A small image classifier, trained from scratch.
Model: 2.53M parameters, 64-pixel images, arch mobilenet_v1, norm batchnorm, activation mish, depths [4, 4, 4, 4], widths [80, 160, 320, 640].
Training: batches of 48, held-out accuracy 100%.
Rows from block 4, named by matrix and row number. Each number is 128 + 24 x the weight over its row's rms, rounded and kept within 0 to 255. All counts start at 0. Numbers have three digits each. After the name is the row's rms in percent of the matrix's.
# conv: pointwise conv (model.blocks.4.conv.weight, 160x80x1x1), inputs 0-79
conv.0 087:174116144130135108179121122141133158131099164111148120139110118130119103106145140085184161134143126095170120104073139120124126141153118107115150112102145166170120158143142140113106113135097101122191098122130096146118099164152116124104110151
conv.2 092:194128124145169139138133138098155140100136102115151138111163144084104111147148104109103127160169110114122119188148127138141091097137104122124152120120094137113107146132176157113087124106133131100103109173105109133087150141115119119135139084
conv.3 109:165104143110087111138142139134114192112159117099120125119138140123155127121098150107105123102129141126153134162146108149159144121116148182121155129054110119096140175108097122120118101120126154148108090137166102158143119138170153096118125117
conv.4 103:220110102159118122133122102149094158095127118132156100133118158133113109154135133102122115134148172129121148097117091152140131086130143117104142086127134133110158108143083135125105186103118097155131118135138120138142118136145123152100179137
conv.5 104:133137140171118133118172167167164130139121186147140133126081131103133122162137187135126134187110141118105113119111098119144142112115135136125159131172147110119110081067146114114122163142106111131133126144133147144149155143140118119120107179
conv.6 107:168178116094135137128142178120153114136148125112104096089113158162122117144115110091171115129140109159099098072141149094141108105103143128124151116106159129136133131100158089120174101144157110124139131113099075109102120144140144135113107138
conv.7 081:145147123117101106144116153142117124134127090138128118094162130132135163137115154113141188125096144158115119156190132096141145123133131180111155127131112114122178140137143143161203141144127098110112138108137108119144156152097145118118184150
conv.8 102:116117136119145102131149123130104166138156115150124101112127112125115103110139139125134102158138159107089098102104094079203126120125153102127122102157095129141141124118118114106108169125161130132114130119128142160092185177114081105083146129
conv.9 094:146158147145105112123113170137106150148135108153134110138143130167100105119130125150105085118071152161126130139137103152146085135140167103158101084128101170121113079111156135127144111099130137100170130160140174109120105119164123104141108095
conv.10 103:081102141123120111146132131121147136096109161098118107142112100158148116139132147133122139125162127098099140136120150149148134121147118133124100140135116130104234128088106094118101163109125156111152119110090126142122085139138093117127087174
conv.11 108:142137126166131161181131090151108132105151096099115142097132139094127153132114154106093131129179140147068120119162080063152168118121131128127139128120133127152134132117136105104147118118126117163086109131105091108112135092100119091131118133
conv.14 106:147137155175086144116115130149117113110116113183129113103113109105110151138161115094105146117118124131156124118138122152128085109180088123145106130158136108107155108114100090141106172154113163111149134129149120105105187110143090108095092131
conv.15 096:176128129136081112109132165150128129132122146120143116113104176121132112114128123079110135153144121161149143116218111141145124108130160121131107135106085108134122129122125096106156149130101111117126096119145167119121155131209123122150122152
conv.18 105:098138166123132156130110128100198144150093162136115140121091122162129134122120142101116125151095125160123119111182088095178121159137180141150099144165137115122152110098098095121125161140106162129119122135158129114133105116161108132142121100
conv.19 106:143157141134113137108142144134111129089184131137190129129146107076130130167081119148141129105137088124138142140116151145203138122113138108112169146129143131117101142174130108133127092138085136130122153120144096104130140106147140129104073141
conv.20 101:144128105095095130114116146149145161127080135164127130136137149106102093133119097113124123142089088109140144067170134120119135099158148119086148151115143154092136114141125126138121118112131101121122132140129125139116166113184081177071157127
conv.21 106:091159135100091103139080125141130143136155116128118170125137128147132091125172112095121130099131145123115100142168106119123110118133168149136162111118107114150106136136134157107087137096137106177106129101086103128114195127110163076113132129
conv.22 106:162101139126162133115147138115117172103130104091125152144127147097141162129146165129113166141109135122132165146182132142155136126086134180120087142125155097127110121119113151107121158138102080174131108101092108113123160102113119144075150138
conv.23 106:161133110144106138111171102154129108113113189127115128097111145132165099152147074092113164117127105153112121155166147083141084126098112148115091145114130135142174122139084116125112136107131127110100113135116146134116118150111164119136150184
conv.24 101:182150127174115104130137116139135164148143138122139158110123130090146104143095116145155134104144146094129131166127158127067110137147139112124147113113134131176114131127168117133114139139114182096145140116136063154145161169153128147080126122
conv.25 104:130148161115109166125113116138149133073101108131115106126110156143146124125096126080112139148109145143185144119129140146163130201110136115124120128172126110096144129158107143109137125101142168123112149109094159147116080109081096112149106122
conv.26 109:159090091124134118123133138160111141137128113119094137106111159104117159173124142164114110117114099130156150106079132139134135107098114123137106115115083137121106141090103109108169171090125136192105088105145114149097120160138135149122093163
conv.27 101:154151083126170146104130120177123162120107145092186125109107154097082133118135116098122137109134102091126150173148212104153127120138162116133149130127115142135143148112135126109094119135141114095160148115163149132127131138088124130129123123
conv.28 106:096111136146136178140133169092115154112119161144126155151138165123154128080109106127130072122107105130126122137170116131136100125103127090128127139112094120120149104119083143159159145144108151136169159121108178143179148110147137169111110118
conv.29 103:142102134147126135123121116075135142129130143138130161137167107146073129147114112143114148147140158112155146102133126161097149131106107117146103129137138126164097162080161126105112134095182140108119087144139091101131158166171168144132148083
conv.31 089:125114099135121103107082131121081163126131151119152150139152125120085117131155086145135116123143152115129097163152132144116131112122185097135174110135194133149119130126108119126110167113148150115142137090164105124158113141066107108095114109
conv.33 101:098117123101144143093122137097125201131078134110106142129109110090136118130088142101126155163104109110164117092130174148068099147103089131118134097172136131129120109128133162144096158141134140130104120117110134125146138120127108112094132168
conv.34 092:135124126155107132135154096119119156106112126110136160144147174115163110141116084108110163106084127102138126152142094079132151132122174110128162115160131157142147153098114186143127141165127145120167130165101126093135098110134099110113114171
conv.35 096:077131157139157113169112112102167157126163171080120162148132141113149089135157129153196145110107143122094136150131131162148139138115172109160106118156155143124112130101129145130129148137108164137137121098106153110100103166141132140114103125
conv.36 089:114174156179117129113140106114135104110119099103157155124139138121149125132099143117099130160131144152150101121116088144101132129119165116204084139109169117110121155129143176132110153142124146164166123112133156115103102118157134099095130162
conv.37 103:167130091132151125108197157143148145154113131104105097164168111170150118115122142098154115144083091110149143102155135175119127126124077125126115119146102129136110142103126109124170119129136158072140102090155117140102128140143113118150110121
conv.38 100:127128104171136148094127104152123151129138165179167160138150164110108071131135163091120138170099109163136136131146075136143133129117125148115123141157123120103149144135107145115143100143112159154125169127154117131121151106110084158098118080
conv.39 091:149113156107168148112138123135090154107137124110110109107138098143112126161141135105200114148177134136095123125139168105122109148130128111127131128103127087165128162106127162104101094199147118140170146103127133132084154128121114138127119093
conv.40 101:107141128149119123139120082097150192125107133120153145118103138155161125138111156103208136100132137133093147133104126113112132114124080110121180128143131145165103137129154109151109136106135120101109132115058114142132172108149133147112115110
conv.41 104:157176122118124116149131159121094082097139113146166094113155127125106128136175182150113128138191146119170130135120090138179117129119140084143178137111088136111138123121113142156128120142145147123107136151128114121165087124162131125118120108
conv.42 110:156130170125086105156129153104128108095109117111119134152131108093097110131059102152136126117101125140151190147131129133099118184115112118092097151133146129162135130153141172110125146128175173121133158146115134118147094127148119125129100149
conv.43 103:090130149153179163146109140072138139120183120150133133152116136104141101149113107126109107107105108099142065093140110136151107120141124123084127123142107139123118125115145122120155115093101090187137159112098126117119131160167086139121110118
conv.44 107:082099122111151116108191137126112146114091144154106124139098095154162106171134143116097123135171135117133163140142123115120146124199114109112141172100153100111117082156118143142151114167166140115115095141131131156106142114117113105114120141
conv.45 107:105151152154138154126093112128167172123084119123116118142160130123127119129115130135097118114109138130125123094128159114148119126090121117120162155141119118125184104134128120132114090117090114111134096151087232095107156142140139104153124123
conv.46 088:106142154098131120113111118095106123141140111130136168147108105112131155155074107171146141130137141114152126103111151086158112119154117160130105130160131143122106082129080093173157092138102144150130068157122095093155101122147148133117137142
conv.49 091:114125169165133154107143110122135105086124115142111133143095149127129104126158174105178088161094124128099081122120115153121155156126096104156139148087139149112159159131101131125105094094101149119111160128110094098156097150103100129131105114
conv.50 096:114088109120146146107177121171139103104148142106136109117139096094176105091146133074147140137118165104106099133164127151143103111144130151081114133138114095135151157137122171134135129160138152101141093138149075156124134145149113170121133127
conv.51 099:107127124110128142134140123084118122133138120085140133116132164100153115139164162134115133069114109138150139162115107159100125130102140155123123106104117127142178110125117118138097134133130134112166071207121139169088107117119143158130147180
conv.52 105:145159139118099136101132138128123115117105186111141100174160139129100143124159113101099123163094098128140147084105139173133140119163099129125151168117149122112129114088185124101087090105119105135128192138117120143133107138119101142129117121
conv.53 096:094096071103152166144108158123155095163156162168165115156142143107140112153114084100123143124133140154124147121127161151143092109170111130093113109099152105156145117131160165099093160127131134151133131102121108127109133122103128113150094107
conv.54 097:108106104129127151141159119122101131137127110181127159135102126125201120144138166080144140171119139120111132123128128150126124115094129116137105111077114143121120096155129077134126121114125121120096083119112118111164120095105067160169149151
conv.55 097:113100165154138121142131156164117142077140151115147092165098085103145161136111138138142126139162144134105140130137140152134159103135111148082177131112119125092162138081112138120142111152100144178096101157132135149085128161142139154149156120
conv.56 092:186159128136120098105129149157124111155083134149142145120147124189174134145099122149157128162117135125167127115135102131094113136157116184106135117121107154115128134129119104113171165118148127105137194159104158153139113123136149099142146123
conv.57 101:103126085120136130106145175133145086126155173113106129129146084120133146140145124131119141113117099198149124100159147125102149085156149094115113099096137125147142101117118086157133111089122136156138093147124157132076152128108154092116121129
conv.58 101:114136115157099101146099130124147122124107145085130110137151172097142171131136121172145112126088157159138142149180163154089121134119140087161138109131099099157100144096139142164114124142162139170135156129152129113090141096146147117127092152
conv.59 095:166151103140100134116119113118157120146135153134109124141153143143114147073119094084135116150130147105141124061191127092142142116117129110089160135126134110149142094143149092108162100123143136144104146108154139188157139135151102135091118139
conv.60 100:115144125096122140150142147122148119122122088107135118160123142106142125108130116147142102106146185110139104142084098153145186103085109119218125156114101135117116147138155148120108145114125120157121150149117125109130129175124113177127154158
conv.61 097:156125120176122130165165148124157152146156103117093101129116132151168139083122117135150108188098105107133115124140107101166109109101165146127137130117145130157121126126160180154116120131127180119125128077152106110146108146117124144079102125
conv.62 093:124120129102130125136088111153136128089155108099118110139117125127095205147103104108116108145127132141113101142119160147119163125134113158118158131126101110154162130109141137162124115130114157102162117110103120119098198144126130187094160088
conv.63 102:157128139124127187144082102133084075121092139131107145147145083124141101083121133116123124140156109116149122135124119102106137141125089113137124130124124180175128141132173132110130114118111135153097143124113112208100097111116102114112128115
conv.64 098:102108145147128104115159137120121145153128084141101149139133160118108124148133149162181118146123153146129141110142158133123197103096094153134141108114109124129129182151144134188187127101126118131123100093145121110152144119141182098120123129
conv.65 094:084124113126129110126105159127173130089144111153104106152129153132110146133113099122085156102112123087136100161131145098140129117151119115185132125137090130173124116171139152143173094160123191144102115105136139100091115142121153111123151137
conv.67 102:118126124121123141115080108093143102177124121129109128114124105111154140136107116105102182168143120136103115155111119146079111124166129169105111099122089137127085149130139103102123149115181131167188136163107124121139158130144133126128175113
conv.68 103:122168146105163114106119127105162126113104137117117134160098112160203154131145177109103158086105141122165123103112104167114182154145085122121131122089142139121153109118111117111094146145092146107154127162117129110109126115103148110131126136
conv.69 087:127124132106119158088124127097117136147124090196145100116126105105138134065101141130134178106106138193161134103120119123138116146141127119200143139141116132150141111118162123103163133147106172136134095099108129119131109101110140135141145136
conv.70 099:125127050124119102109170138151149118113135080118095168116125138114113115142098127156167119096110152147117114119148122135130121162081105161149110152120086122121140110149095097134093092124119125101135118134160122130143125191157142142127126171
conv.72 102:092123137095147142177163144112123142098109133114189100114113110096107105165116119114127102120162147115148108068116141106136080118152123108128118130130160130114118151134107121160121088108097150066164107141150132149144092118118142130158118112
conv.73 097:115122130118111160129081085135156134159131159117122140106124118128167111119148111186118179147101129122089080081158115108112151111104121098119142113129100117111122093086135120137086125120127119162138113161114142150103111104156145161174154129
conv.74 093:101132108141127158126116129152105116121167118133094108113136092125129096147138123116131158133154117096148130118156121151137140139147117081158125181109126139118154117124140126137132135097143164161101133117106137133112159164096139130114247132
conv.75 094:101142127130121122169100118163137154099097200096149140149121111085111151085126119144159098129117143154132141142158132140111158106157116105118111127129130144153122149117107140172141096133124135129118075080164086132130140113128110154152173156
conv.76 096:150119141126150126134155109121166113131153157107134122123137145122140093136162071124164160133127087123145134131116127141162151129187121124152118109170152106142119162103129150133161115130161108159075086097095176143110146132114158141092091137
conv.78 106:111131098118098128138159134119135090094103112126111084127138130121138114149096080134098100089160108094185116133109106173144114131141132081114139136169132088126108128104123142140145145148102176129135130134110171136126186131107115113107152093
conv.79 108:156124128128117125105149124101108150115182169111117114125158143147096143109144074147110095094099177123136115140127166161129162143130106103115135111188119087110126126113096143122105103109168116120117112120139122137078136129087123110081140102
conv.80 106:116120106141111109139148141112089129144147084137121106122095167129163111053070151119158120157131121080128137125129115168110125142131172170138134149084143132088112128078086158134109128107129119127132134151136137147105136138145116123125101092
conv.81 103:138177113109137136100069120120151102099156150169126091112135146124107149129112111168134129158127104144137099156095112130140122140180125094100112138141150112104137135125115130125165100166108119107125146129090123166133069081138108097149152112
conv.82 118:149149095153104117141115121141110148157133156152102101140159175146106104108135123123158187112112119126143135156092079132142158113146122102113136114116115078062133125117099154144160127125121155120141117145115146151155118085153148134107173166
conv.83 111:121144096096110103180109129119109157147129106137106093118121181124153113142164134125128138117111129122130121132172111141142094127110134125111112112177135130089131144085118114124105112093121140151162120126148185131127129139094108202136142186
conv.84 110:134147125114148136123195153127135128154121157118122085097116129148134126123105096156114105107140082109136096123175178097135127191143149105125123141117122136167127150090130099123105115114173132160171106099101126119127120098127162132089128146
conv.85 095:110142121098114158148118117121147118151099098114114146092134174161091168090141115122112155094123146153110161091105104137146154109172136155139102150102109119130139143111132162144119140132086141149147134151197119124155179133112129113158160111
conv.87 101:180093082107172094155111112113142123181143129111147151108151091135096109131146109111142116115131086118113143153127147125091153120103112120121128137129125127124119166134156118129154145110186122102086112140154115171113140165139074140102112106
conv.88 109:130144111096129113180121127097168135097131135139125127137110143143137198156158113115120089138119129084141141151126143133123140107084117135171130151098112149114128154132136142098114134125136179138147192153106120129192130151135128143179141113
conv.89 102:162107105093170122156120147133089115117115140129095105159117129156130162130129105149135101128138142118132133161142087121127144105131136115120177123142147159109148091151107180127140120128167110119200121144095102139121101062135117106091118125
conv.90 093:107117102131192151119129121090126148105124122119124128162139135098142120088172095102119106130127155180142144147129116127128119150143109102123098119078174134147132146105173148116117119159166134171162136100142145106137171118097149125105129083
conv.91 102:121170145104135117196102106133090105129139114159139114160121133091142118126160121179098106115108131144088117125091091122117146133117144089160106117101131091155161115117124135167115101132142099152105179105094107149137130154153138113134156121
conv.92 102:148111092150105159101132097169146135114128123108133139103120184125155085144095142123142132149178146113118151124111108100111135131124115108123111118122131111159087148148127180123107088084176140111166112128149115153108154165161160092109138136
conv.93 091:106160149132148078118097092116116093137186107107134158122120131147111103095134140105150124153103110130110106108125131076108155168087141079115110170120115137119147101150139103105117116132112110132134149100114124129141080116116185122126100095
conv.94 100:127111134120139126117128116105133166150102120155124137125129139141124136169112120163159153110162112122126139117105094087117071133103107107079147174129135205111099111091089127122119135110092133138119132108104108071082153113111133137138133108
conv.95 104:115163113129105133134131113108143097101169136118171173110126120129129116119197141187112162113132130124126110126133172202139147120143122119138110126102173150125116126132146144139116097135107128158139154094148170144139135118162151166126099105
conv.96 095:115119127109115149163180135139157110117146109094124118143112123132169130130130087163133117090107128103112105192152113161093182138085125074117148129124106090119105112128131137100117102109091153121155163128115125136122113099134171133138161120
conv.98 103:179134111122145134166181129061162120095166126120117167143129155157133133125136140126090141106147146090131108106153130165155129094172100142148127148166140112122172121119161150109099142114150106141120156176114103138129124118135152148136136127
conv.99 104:073131079087118119133088154113133101107077116154121182104129123152159162147149119160105125171104176144106129130119109124139125100087118133116151105133127145122134146163147153144152104141122104109148094108134137130180140097143160133142142112
conv.100 094:210149092128149104149170144129154091158135200116117124129125091141079136107140124126116131140126121124117109120175153121109107115166107107114113130118110165122135138113170110112128150112173107140111130108126122135141119101174123133103094134
conv.101 102:129174127120131106106079132126140139109103081139156128093110141075118115071106107135126102112151113149120145120137075143117110114170145154126126129122136102160106144152137112105133092175096158084149144086124141134123144155113104084132114129
conv.102 104:100119090149179134123121102157135122135207144123133146114140144143126124126110127146083138137167147131119112089148165151124134135087143122151123082121128158115103119109100102097155097117136109160115097146110085132125107077165115113153117109
conv.103 106:113135150147158176151118078136100108103136188160147154134141124127106123137150181147144146112193116145148122133143108117108119140094143161132142116151125104147133148155098132110115114120112139150147109122119150104176096185144096155104118141
conv.104 100:109134171118133170110157151158137130133111120207099155103172139135137090147170111126126155108135128139150091095118139121113159148142145094149164124139103154118102130114129141121143088099109130118097132105134117117107165175110124150107156094
conv.105 102:154146147125122143083093103138137135076109123121110102070111159127139127129144145142098087098133112140120122121105101136153135122181110116146105126092162104147126130134122156131132150138123121176137111160203113151121106123140122094104075147
conv.106 101:176116189140119128174125131134143152118156147141131125152128098105140139091124113135124139101115122134154142151110099142148110090149095188141108120109116102116172145084107098141193120142140088150143102129129140125125136111165157116158158114
conv.107 096:150123112113140130096144167170142071113111099137166094131186139105111146108100105096120124127137117121138109123133152097128111141172117127123160092097125151128154108135120143097111113140087128076150129130120167102094158124131157106150173104
conv.108 097:129133150129131083120150126163098151114130138169111131077151097116146107089122148077129112126124149114120153117145147119112176139110088082126139133155126165141155131140098143115101100104123161106115115140100098119100167151118132134154059150
conv.109 100:127092162136120139138155109127135113115154137125143103153129132151106184101120134106096104105091161149113147113162120139168116129145116098118129140133129108141148124126115134154141145113107106159141101091196118125146121078123142058100148181
conv.110 102:128140154130133125177156121127161092113098161117144125121159163114098119121114169130127120103139124182123135116099139103131110131147126148094118130098127116131134107128150096200099118100113151131145141162165100149089189133094142133102090134
conv.111 102:136133129092104175140126150100106191096165135126178140104124110129088118133154124144104120169092127122130134126125079159142106100094128127178097112134129118082136112137088126127143135142138130139138112146107103127146137169087111093084120118
conv.112 096:116082120178116100127122134124121158157115104149134123133142147126179105109177142136100116129118099123149129147133113148171151125104149132154148127077145176106163167105132166169096130122140096132152120132085155134113130132100113169172130140
conv.113 104:158121118119132124123102074195134110137179075103125129111106111104170135156137120125129128112084141151105147123161179111104134106121124158131227133110125132106125118118121128107111099110132110122118112130118108106123130132160121114134108122
conv.114 112:175120102118165116156117092124111159123063148117157115124131122126151131198169105116120149125122170160161144128109103130159124128110118121092138084106123164128142122115130140124122187119107095158109116141120121118094137150114166150131139159
conv.115 111:133133122134128161110109144151140146150119135137124106175144095110071099086126129168194108098088150094090145107116159102148104132137108128113120136133110081110146132104115137086114095095122130145109115127148094117119149103106085137107140096
conv.116 097:143087127121149133081130123152116112161138108153106149139181150155167119125135152168097131116123132157140096109091126114130111096130131125087103132113102137167139135122126114112133151128177144154176152115094131139095121128101074083110105091
conv.117 104:093113114132125106142092138113109104109207115175144137095126147132126144127184181143088148170141150112148136120151156130115136117097118104136097112131151139110152123110085116165130104121102115140162119143154115096115148107113117094107159141
conv.118 101:148158109114125111110137123116163125156133110115149129179149140135074100093126151148134126107133111152129087143141112147167094106095139121106108150143058136153115145107159117113174144142174157170131160115129113156156130126094129126124161100
conv.119 090:084119114159132129125137146120151101094105089216140124088143142134107173113134121132125144135139132175106149081133178143148147135115110084156129112115104125105148102141108110111126111124117136111163100091133108104130162137101118118138138093
conv.120 100:121084101157146120110141110121124129117116141118129113100142154075095105113114154108120128109154129163152117105166112161106130108110117160128135116102154092123153146105112109156141181073119120073114104114154107157095183146139145131118105098
conv.121 104:126143147170104120081168134114103150097107094124119124174129130131160145149104132157132115138121139103097112109135126116095129178180167133105126171164167138126094140124135140134176085094121136126103124151101134115130124123136107115142190121
conv.122 093:163098141135109169120116142148147108149068089148111125111133106099127109094108130134126121167113145167114155167197128135116144115112143145135108129120125128142147113145112103170122142101138159166116121172138184096134113127155106088151114113
conv.123 104:122119117091121109133121120125144107113168089106167123105193128136118134124132096109138097102167122148158111121144143118179119087149149128125114146123167117154127105135114154100155097118188151130101117149201139158126107132124120164114119117
conv.124 093:116145109143100153151118117172110149107159091147105173154153147136169172104137128127148136158136112123159118118106100148133089102140165184115143174135106111128162158094109167152144122145135142159130146154131124148092127131097107106140165119
conv.125 080:155128097147109105124129143109138171162136141101117112155124121132132161124135149120081099099104144107134118118126123103091145133108156104113119178115177112170145165139118177127112118126127129126208102146182132144143145168094123119134126120
conv.126 106:140087154114100116141103120107142122150092129125140113142136138123099141141094112149112101122090115123119120106107107137102134140135124162119154142134158173121121131129124100091104159176075096152120126118100155103080083178181138114094108102
conv.127 097:162121111121124109127148199118101130199101117137169140124110168127142124132119139139128134120123105193132104130180092105109108144129126103123165114102118150125119124164145121136132112093122122096098105120113120117127110165163157143175134105
conv.128 099:092129110089130142114072099165132115146153081122123161162144131115152119148128116118131107127127120174095175142105107119107155158118124148123157098090132136153143115110102147141135121129224131113130135128125126136125138126121146105130098181
conv.131 098:119117111174142125124126138148140141148142123072145114118104145141156171119100142168117105122162145145158144118111092115068134116150134096131125081146102133138131153179115128182166148120108116133135110129129114144141144084127141168147183151
conv.132 095:127103114120103110132147109105123130120168131123101178147135126118157173147136124108130129124171168148130113130133116102110123140142134159121163128144100087135082133091105089119201108111171133152074098110143095136163130129164127121130158124
conv.133 100:103113130169141167119133104129139122099132116103089162092121112151146109147120132139133133110107099128140138119151112094127127133104119147127113116121154168164107195129117098082157113083059155125126088164128148159140145146130104146134117168
conv.134 100:106168106116151122128136118116120124154145126129125148139241151171126145149126125160105140117109147119136142123134142139118076131121118077143161110165104186121141157134113112121131119114123143127123126164108160089108103156134152143128123142
conv.136 100:104125123099138186145115139147136091088119111114112139114097133131094132122107078121132105100127182167122101105088109089140165113109112132117103135138118124091095128097177165151102094105127135145114115118074144092129136121127129122125115091
conv.137 094:125129127112123154138118104132108101112140158116160149119072138089156104177107135085138119135133138124098137136169103074160137102124137145142130140099117133083165132117112133099107142101102175135112148152150135150164096154190136158119139121
conv.138 094:122123103127113101108128116101112139123105118100120113149123193105106148113121139072145141131124110107129132136086139167108149167140140139128119131170134140100124097209149104125131126119117128127096140148110145111126111110105057164125143084
conv.140 100:132141115104123134136121121190149090110112123164116154124112119141140125113156120193145122152113084128090171087125111113141107131122162132105102094090106092112150090111103145104157122132168139103137128093172128152133116139090135158149121108
conv.141 102:142098075094166102123087130121086118136134123122142102070121142113089136155177114096138122096117134135152125139133144127149120135143180103124094145105176141135150096107181119111134126131147098124148137115153130118122157140088143109081115135
conv.142 107:131114069150150179099165155155100154150108168114106128126132151105138159156123110111110123151109107140124117137141129091127081125119126110127084133130111142085107131132152134105092140151132139120090095151128135150205135107154138147159151134
conv.143 103:167108095156109120137142129139156168137141119128112106111108089148126114128158154073126124152099139104152102151114158175129109166106166130141138159075121129080178158130114110127094134119110152137107172128126134140150134160137171126155139137
conv.144 098:149129123140119118108126115097138098136132149116127123136160113142127122147123116124123113120147143104139127131120132087144133145130134127117234113135099148144121087099127074112146136127146160128126098143078216115126101109090111123119147105
conv.145 105:092097101109089117138136103203106122152103175123178080136121127112099128104158119112135112107157109110139128102156108091175121102117108103160095126126126133102147109114142122145136123120113151148119070135115091121151138154120133102111138143
conv.146 110:090126164105149115119118147152182126116149135100101134120147123133119115132157179110144155165120153092157052143146163111135163126101134113148133125120163127104105148136142128142125146145099098164097115122126109126123091154167097117153161159
conv.147 097:127143131134123161094102150097136114163127144192076098107163133143112148103134137111121133103154134141103096117116121147153202137111112122148130123143075106136113143157193108107122094095120116145169109138138127151124108130117136134131110154
conv.148 104:140111164117144099129129104142092119134132141120121117123119126103136146128137101150107126114120139092187157176105176096137128217149141115105107126128126115116127128147077104136114139117138165125118095125113159116154102126083099133151088096
conv.149 104:084139158120171148102162115136086122125143122100150096159131096155133107189163126121122120139111134087131106140113149119142103160118114089120141158118155115098087130145142086118104176089146129109119088118156107105107143111095123164122122125
conv.150 091:123139132152168128095059152107084159131132155123129104128114159127118143127126143169110110108117146133158099117123121126111119129130133119147142129110173158141130196140173151137097115122166104064157109115119103095104135158121168132127125149
conv.151 102:093144071130150136096132114110137147117138185152110117087131172116129128127144144137177131113131161162149103122100181132106126171143134131097108155117114145150155154151098143106119089125127115134117148103122169145105158172099116143160114123
conv.153 103:147134154120082103096141121110117149110134131132120123109118103110100123172113098087113132097090114186126173095137148094133100159145184116116116135122136138148134126146139119156134089122152105171133110100086088127122130120110143121158186138
conv.154 098:122133160124116108130128124141119119140112103102133200127110126135157164153124104134140092142109143114166085107112137149106135144167103157072120094119148113101108108134125115157186138137113090151143114081121154145086120114162146136157152106
conv.156 086:112115104123112135131161123111154118095125116169109121144141151126112144089145184129116129104121125132117117133119141162127180124114093160166135152120111138133149108139093160219139126159120124129146114126122123121144132145127151080198159117
conv.157 102:099109142121122115131122133152139131163092196101144120144166106129091086106110090090101127114112100116095131154088096110117161146113161111132095115141110114095101118166114129105164128126107131124130146121128100183149110167118114105091129115
conv.158 096:122148129101143104151177137131127107130101129150122178108151145133162129105168149110105160116104093160136163135084107130109143128192119177149086098071153110128140107126140126132151151126117129126147130128132139156143109147169120097100161136