A small image classifier, trained from scratch: normuon at rate 0.022, 4.5 epochs.
Rows from block 4 of a small image classifier, named by matrix and row number. Each number is 128 + 24 x the weight over its row's rms, rounded and kept within 0 to 255. All counts start at 0. Numbers have three digits each.
Before each channel's rows are labels from the 100 images, of 14976, where the channel reaches its highest value: "strongest on" is what is common among them; "patch colour" is the nearest of a few named colours to the mean colour under the peak. Only what is clearly more common there than usual is listed. The data: microscope photos of single blood and bone marrow cells.
# conv: pointwise conv (model.blocks.4.conv.weight, 160x80x1x1), inputs 0-79

strongest on: cell type: lymphocyte
patch colour: white
conv.66:127140147153133125127145117137122114116099177129181141134166118135113114154141214107118150118137128147113155160069137153148109138127134130095121159105080155126101119144126137116127146134111083145116116159111124180117148118141141107162098093

strongest on: smear: peripheral blood; cell type: lymphocyte
patch colour: purple
conv.1:138152101134123117157138135132127159096147145101113148151187120096137123151139111123090138120100136110153170114128106141093138129116148138146149124164197111182118120138106168109096121135117127194186119128094122138118127123120141099123100116

strongest on: smear: peripheral blood; cell type: platelet
patch colour: pink
conv.12:132142112119112135132119135120134104166144119217115105114144143120150130105086093139132146095108118126132171147129107130096133176104104129187134171127128076113133104149137106112124154102132140107163145112122121160158135155128116091144162146

strongest on: smear: peripheral blood; cell type: lymphocyte
patch colour: purple
conv.30:144092132145130112072150126109118186137121120149145099158133141184129127130171155148155108142163157135109105128110135124137104122127137137157108108157147089165101171116086156126130126176169106102142117167124147104148143118098107122146107130

strongest on: smear: peripheral blood; cell type: lymphocyte
patch colour: purple
conv.71:102115148164130140130111137141138157135151079061145154156151134132072141117111132107141095128159093134153135126120108114158093138176127148175164142114123114141107128123130105126110096137135151117165135105142090160077121136107137085095117125

strongest on: smear: peripheral blood; cell type: platelet
patch colour: pink
conv.152:085122112087134133150120165139146097102108155176099126141144138127091104141157125158130109156149154124128137156089143177134129076094144128124077098108105132120154101113115106161087147133111119132155138123118113112097113092090175117133130141

strongest on: smear: peripheral blood; cell type: lymphocyte
patch colour: purple
conv.139:149136141189143167150099134111118135100124148132130089145106157129142124118191108142134154189111117101130100113153146137137113119137153102135130139110165128162118156088156135116121111075104090149142121122164154143105135146146098107120081137

strongest on: smear: peripheral blood; cell type: platelet
patch colour: pink
conv.48:134160095133110105126112131126155112113109121105096073128106137099164170139116092091127127111129157128188161150124190120118180082134139151139095100135123133128167132089102127123117144157135158126097107115131146153131148116158132101108135127

strongest on: smear: peripheral blood; cell type: platelet
patch colour: pink
conv.47:128103132182126150167126097171137151122116148131109152166136116151106118160134125138090133086140118146103104105125101137087123097145092174149110089134090152119152165124105111181094104120122139103155101145113121146107108142119098111124155156

strongest on: smear: peripheral blood; cell type: lymphocyte
patch colour: purple
conv.135:155118098154146135099151145136085188117096102129099149099146142109104147161118135134073142132150137148111145115155132097108157134118124095124150153187172129161128148139154125109152147085161131145126106123155148101125183123107148137146127133

strongest on: cell type: erythroblast; cell type: artefact
patch colour: black
conv.13:131125091120113127119120096126094101153127106163160127138124102132106105154090144086123118078155139188091083143152123151149147116120153114125116115148111137109125112205151114109110115114121155118104100172120132110135118136176154118157129110

strongest on: smear: peripheral blood; cell type: lymphocyte
patch colour: purple
conv.129:122131095115138125155106131088063149153130120146160141169165104114117140146103105145131160104135090125144141140116115143104087116125120115139109138123187121164158132147149123097140161108154119128117157157152171147114077129125118100108073141

strongest on: cell type: erythroblast
patch colour: black
conv.130:081101098125116141099102146127179157090145132133143103107156114180138128142105108128140165125111167146134139105165118163125109150120088103102125121144148108093111110197114132169152139144104131143150124158117147108124129097141116142121094167

strongest on: smear: peripheral blood; cell type: lymphocyte; cell type: myeloblast
patch colour: purple
conv.97:123103123146154128163172105161156117120115122124160124134120143096153144137160141148175102125102151101106143146079143115131121128133139106084135145148172175132113155098126184139123128121101128137123084146122135143095119178163133119072118105

strongest on: cell type: segmented neutrophil
patch colour: purple
conv.32:146141142115119122139106138097133108171136126154194148122108136155130113125142108161138123093160098120158152115114167183177118139125151141170100144142122170129124130143137108133121091104159075103113126156115154136076135109136145092108134147

strongest on: smear: peripheral blood; cell type: lymphocyte
patch colour: purple
conv.155:130107129181114127169118134095113107159152118166125160145097141112155122158116127097141156178149108117125136122144076117105100169133148121122164130163174128173112123155129158078177141130121132118096100129087114118161127146139124122124141122

strongest on: smear: peripheral blood; cell type: platelet
patch colour: pink
conv.77:148114093148164110108133131170115131094120149134160118139121156131133152145145097115142204103150127135094143136080152146112122132111115171133135151147098150128165074131131118130120158146109156124139140124130112125120110070142130186090108148

strongest on: smear: peripheral blood; cell type: lymphocyte
patch colour: purple
conv.86:121123139151142123124123111126090114112107119103106104141134165133125131139103136101163111126091139113072146103128089132155118142081148148117136156180129116202123111140142163131153123179126139143156166136124127117149194105102146151139142144

strongest on: cell type: lymphocyte
patch colour: white
conv.17:113145110116130124110111080146113128137125141086161170118197096113117128046137168143142119143139120126148118111131140078133120120121104180150123144138126128127123079102134127136101158129108121103104110129142144141093114142166129092142105100

strongest on: cell type: segmented neutrophil; smear: peripheral blood
patch colour: purple
conv.159:162100126115108116095173134115111130113145131148138107132114128143120139114137137172119094145196145114156123145173133164095100132142133152091171093089134121103111156152177129098116121143163174108136103092135137125105152137088137107134114111

strongest on: smear: peripheral blood; cell type: lymphocyte
patch colour: purple
conv.16:143151137130172132102102145073114148119072140100104145115111133113132140099144143144133122095149148105155102143108124120155155135127130130194108105133169118176137161104153139160145131100112128093128143115096126102155077102105130103149094128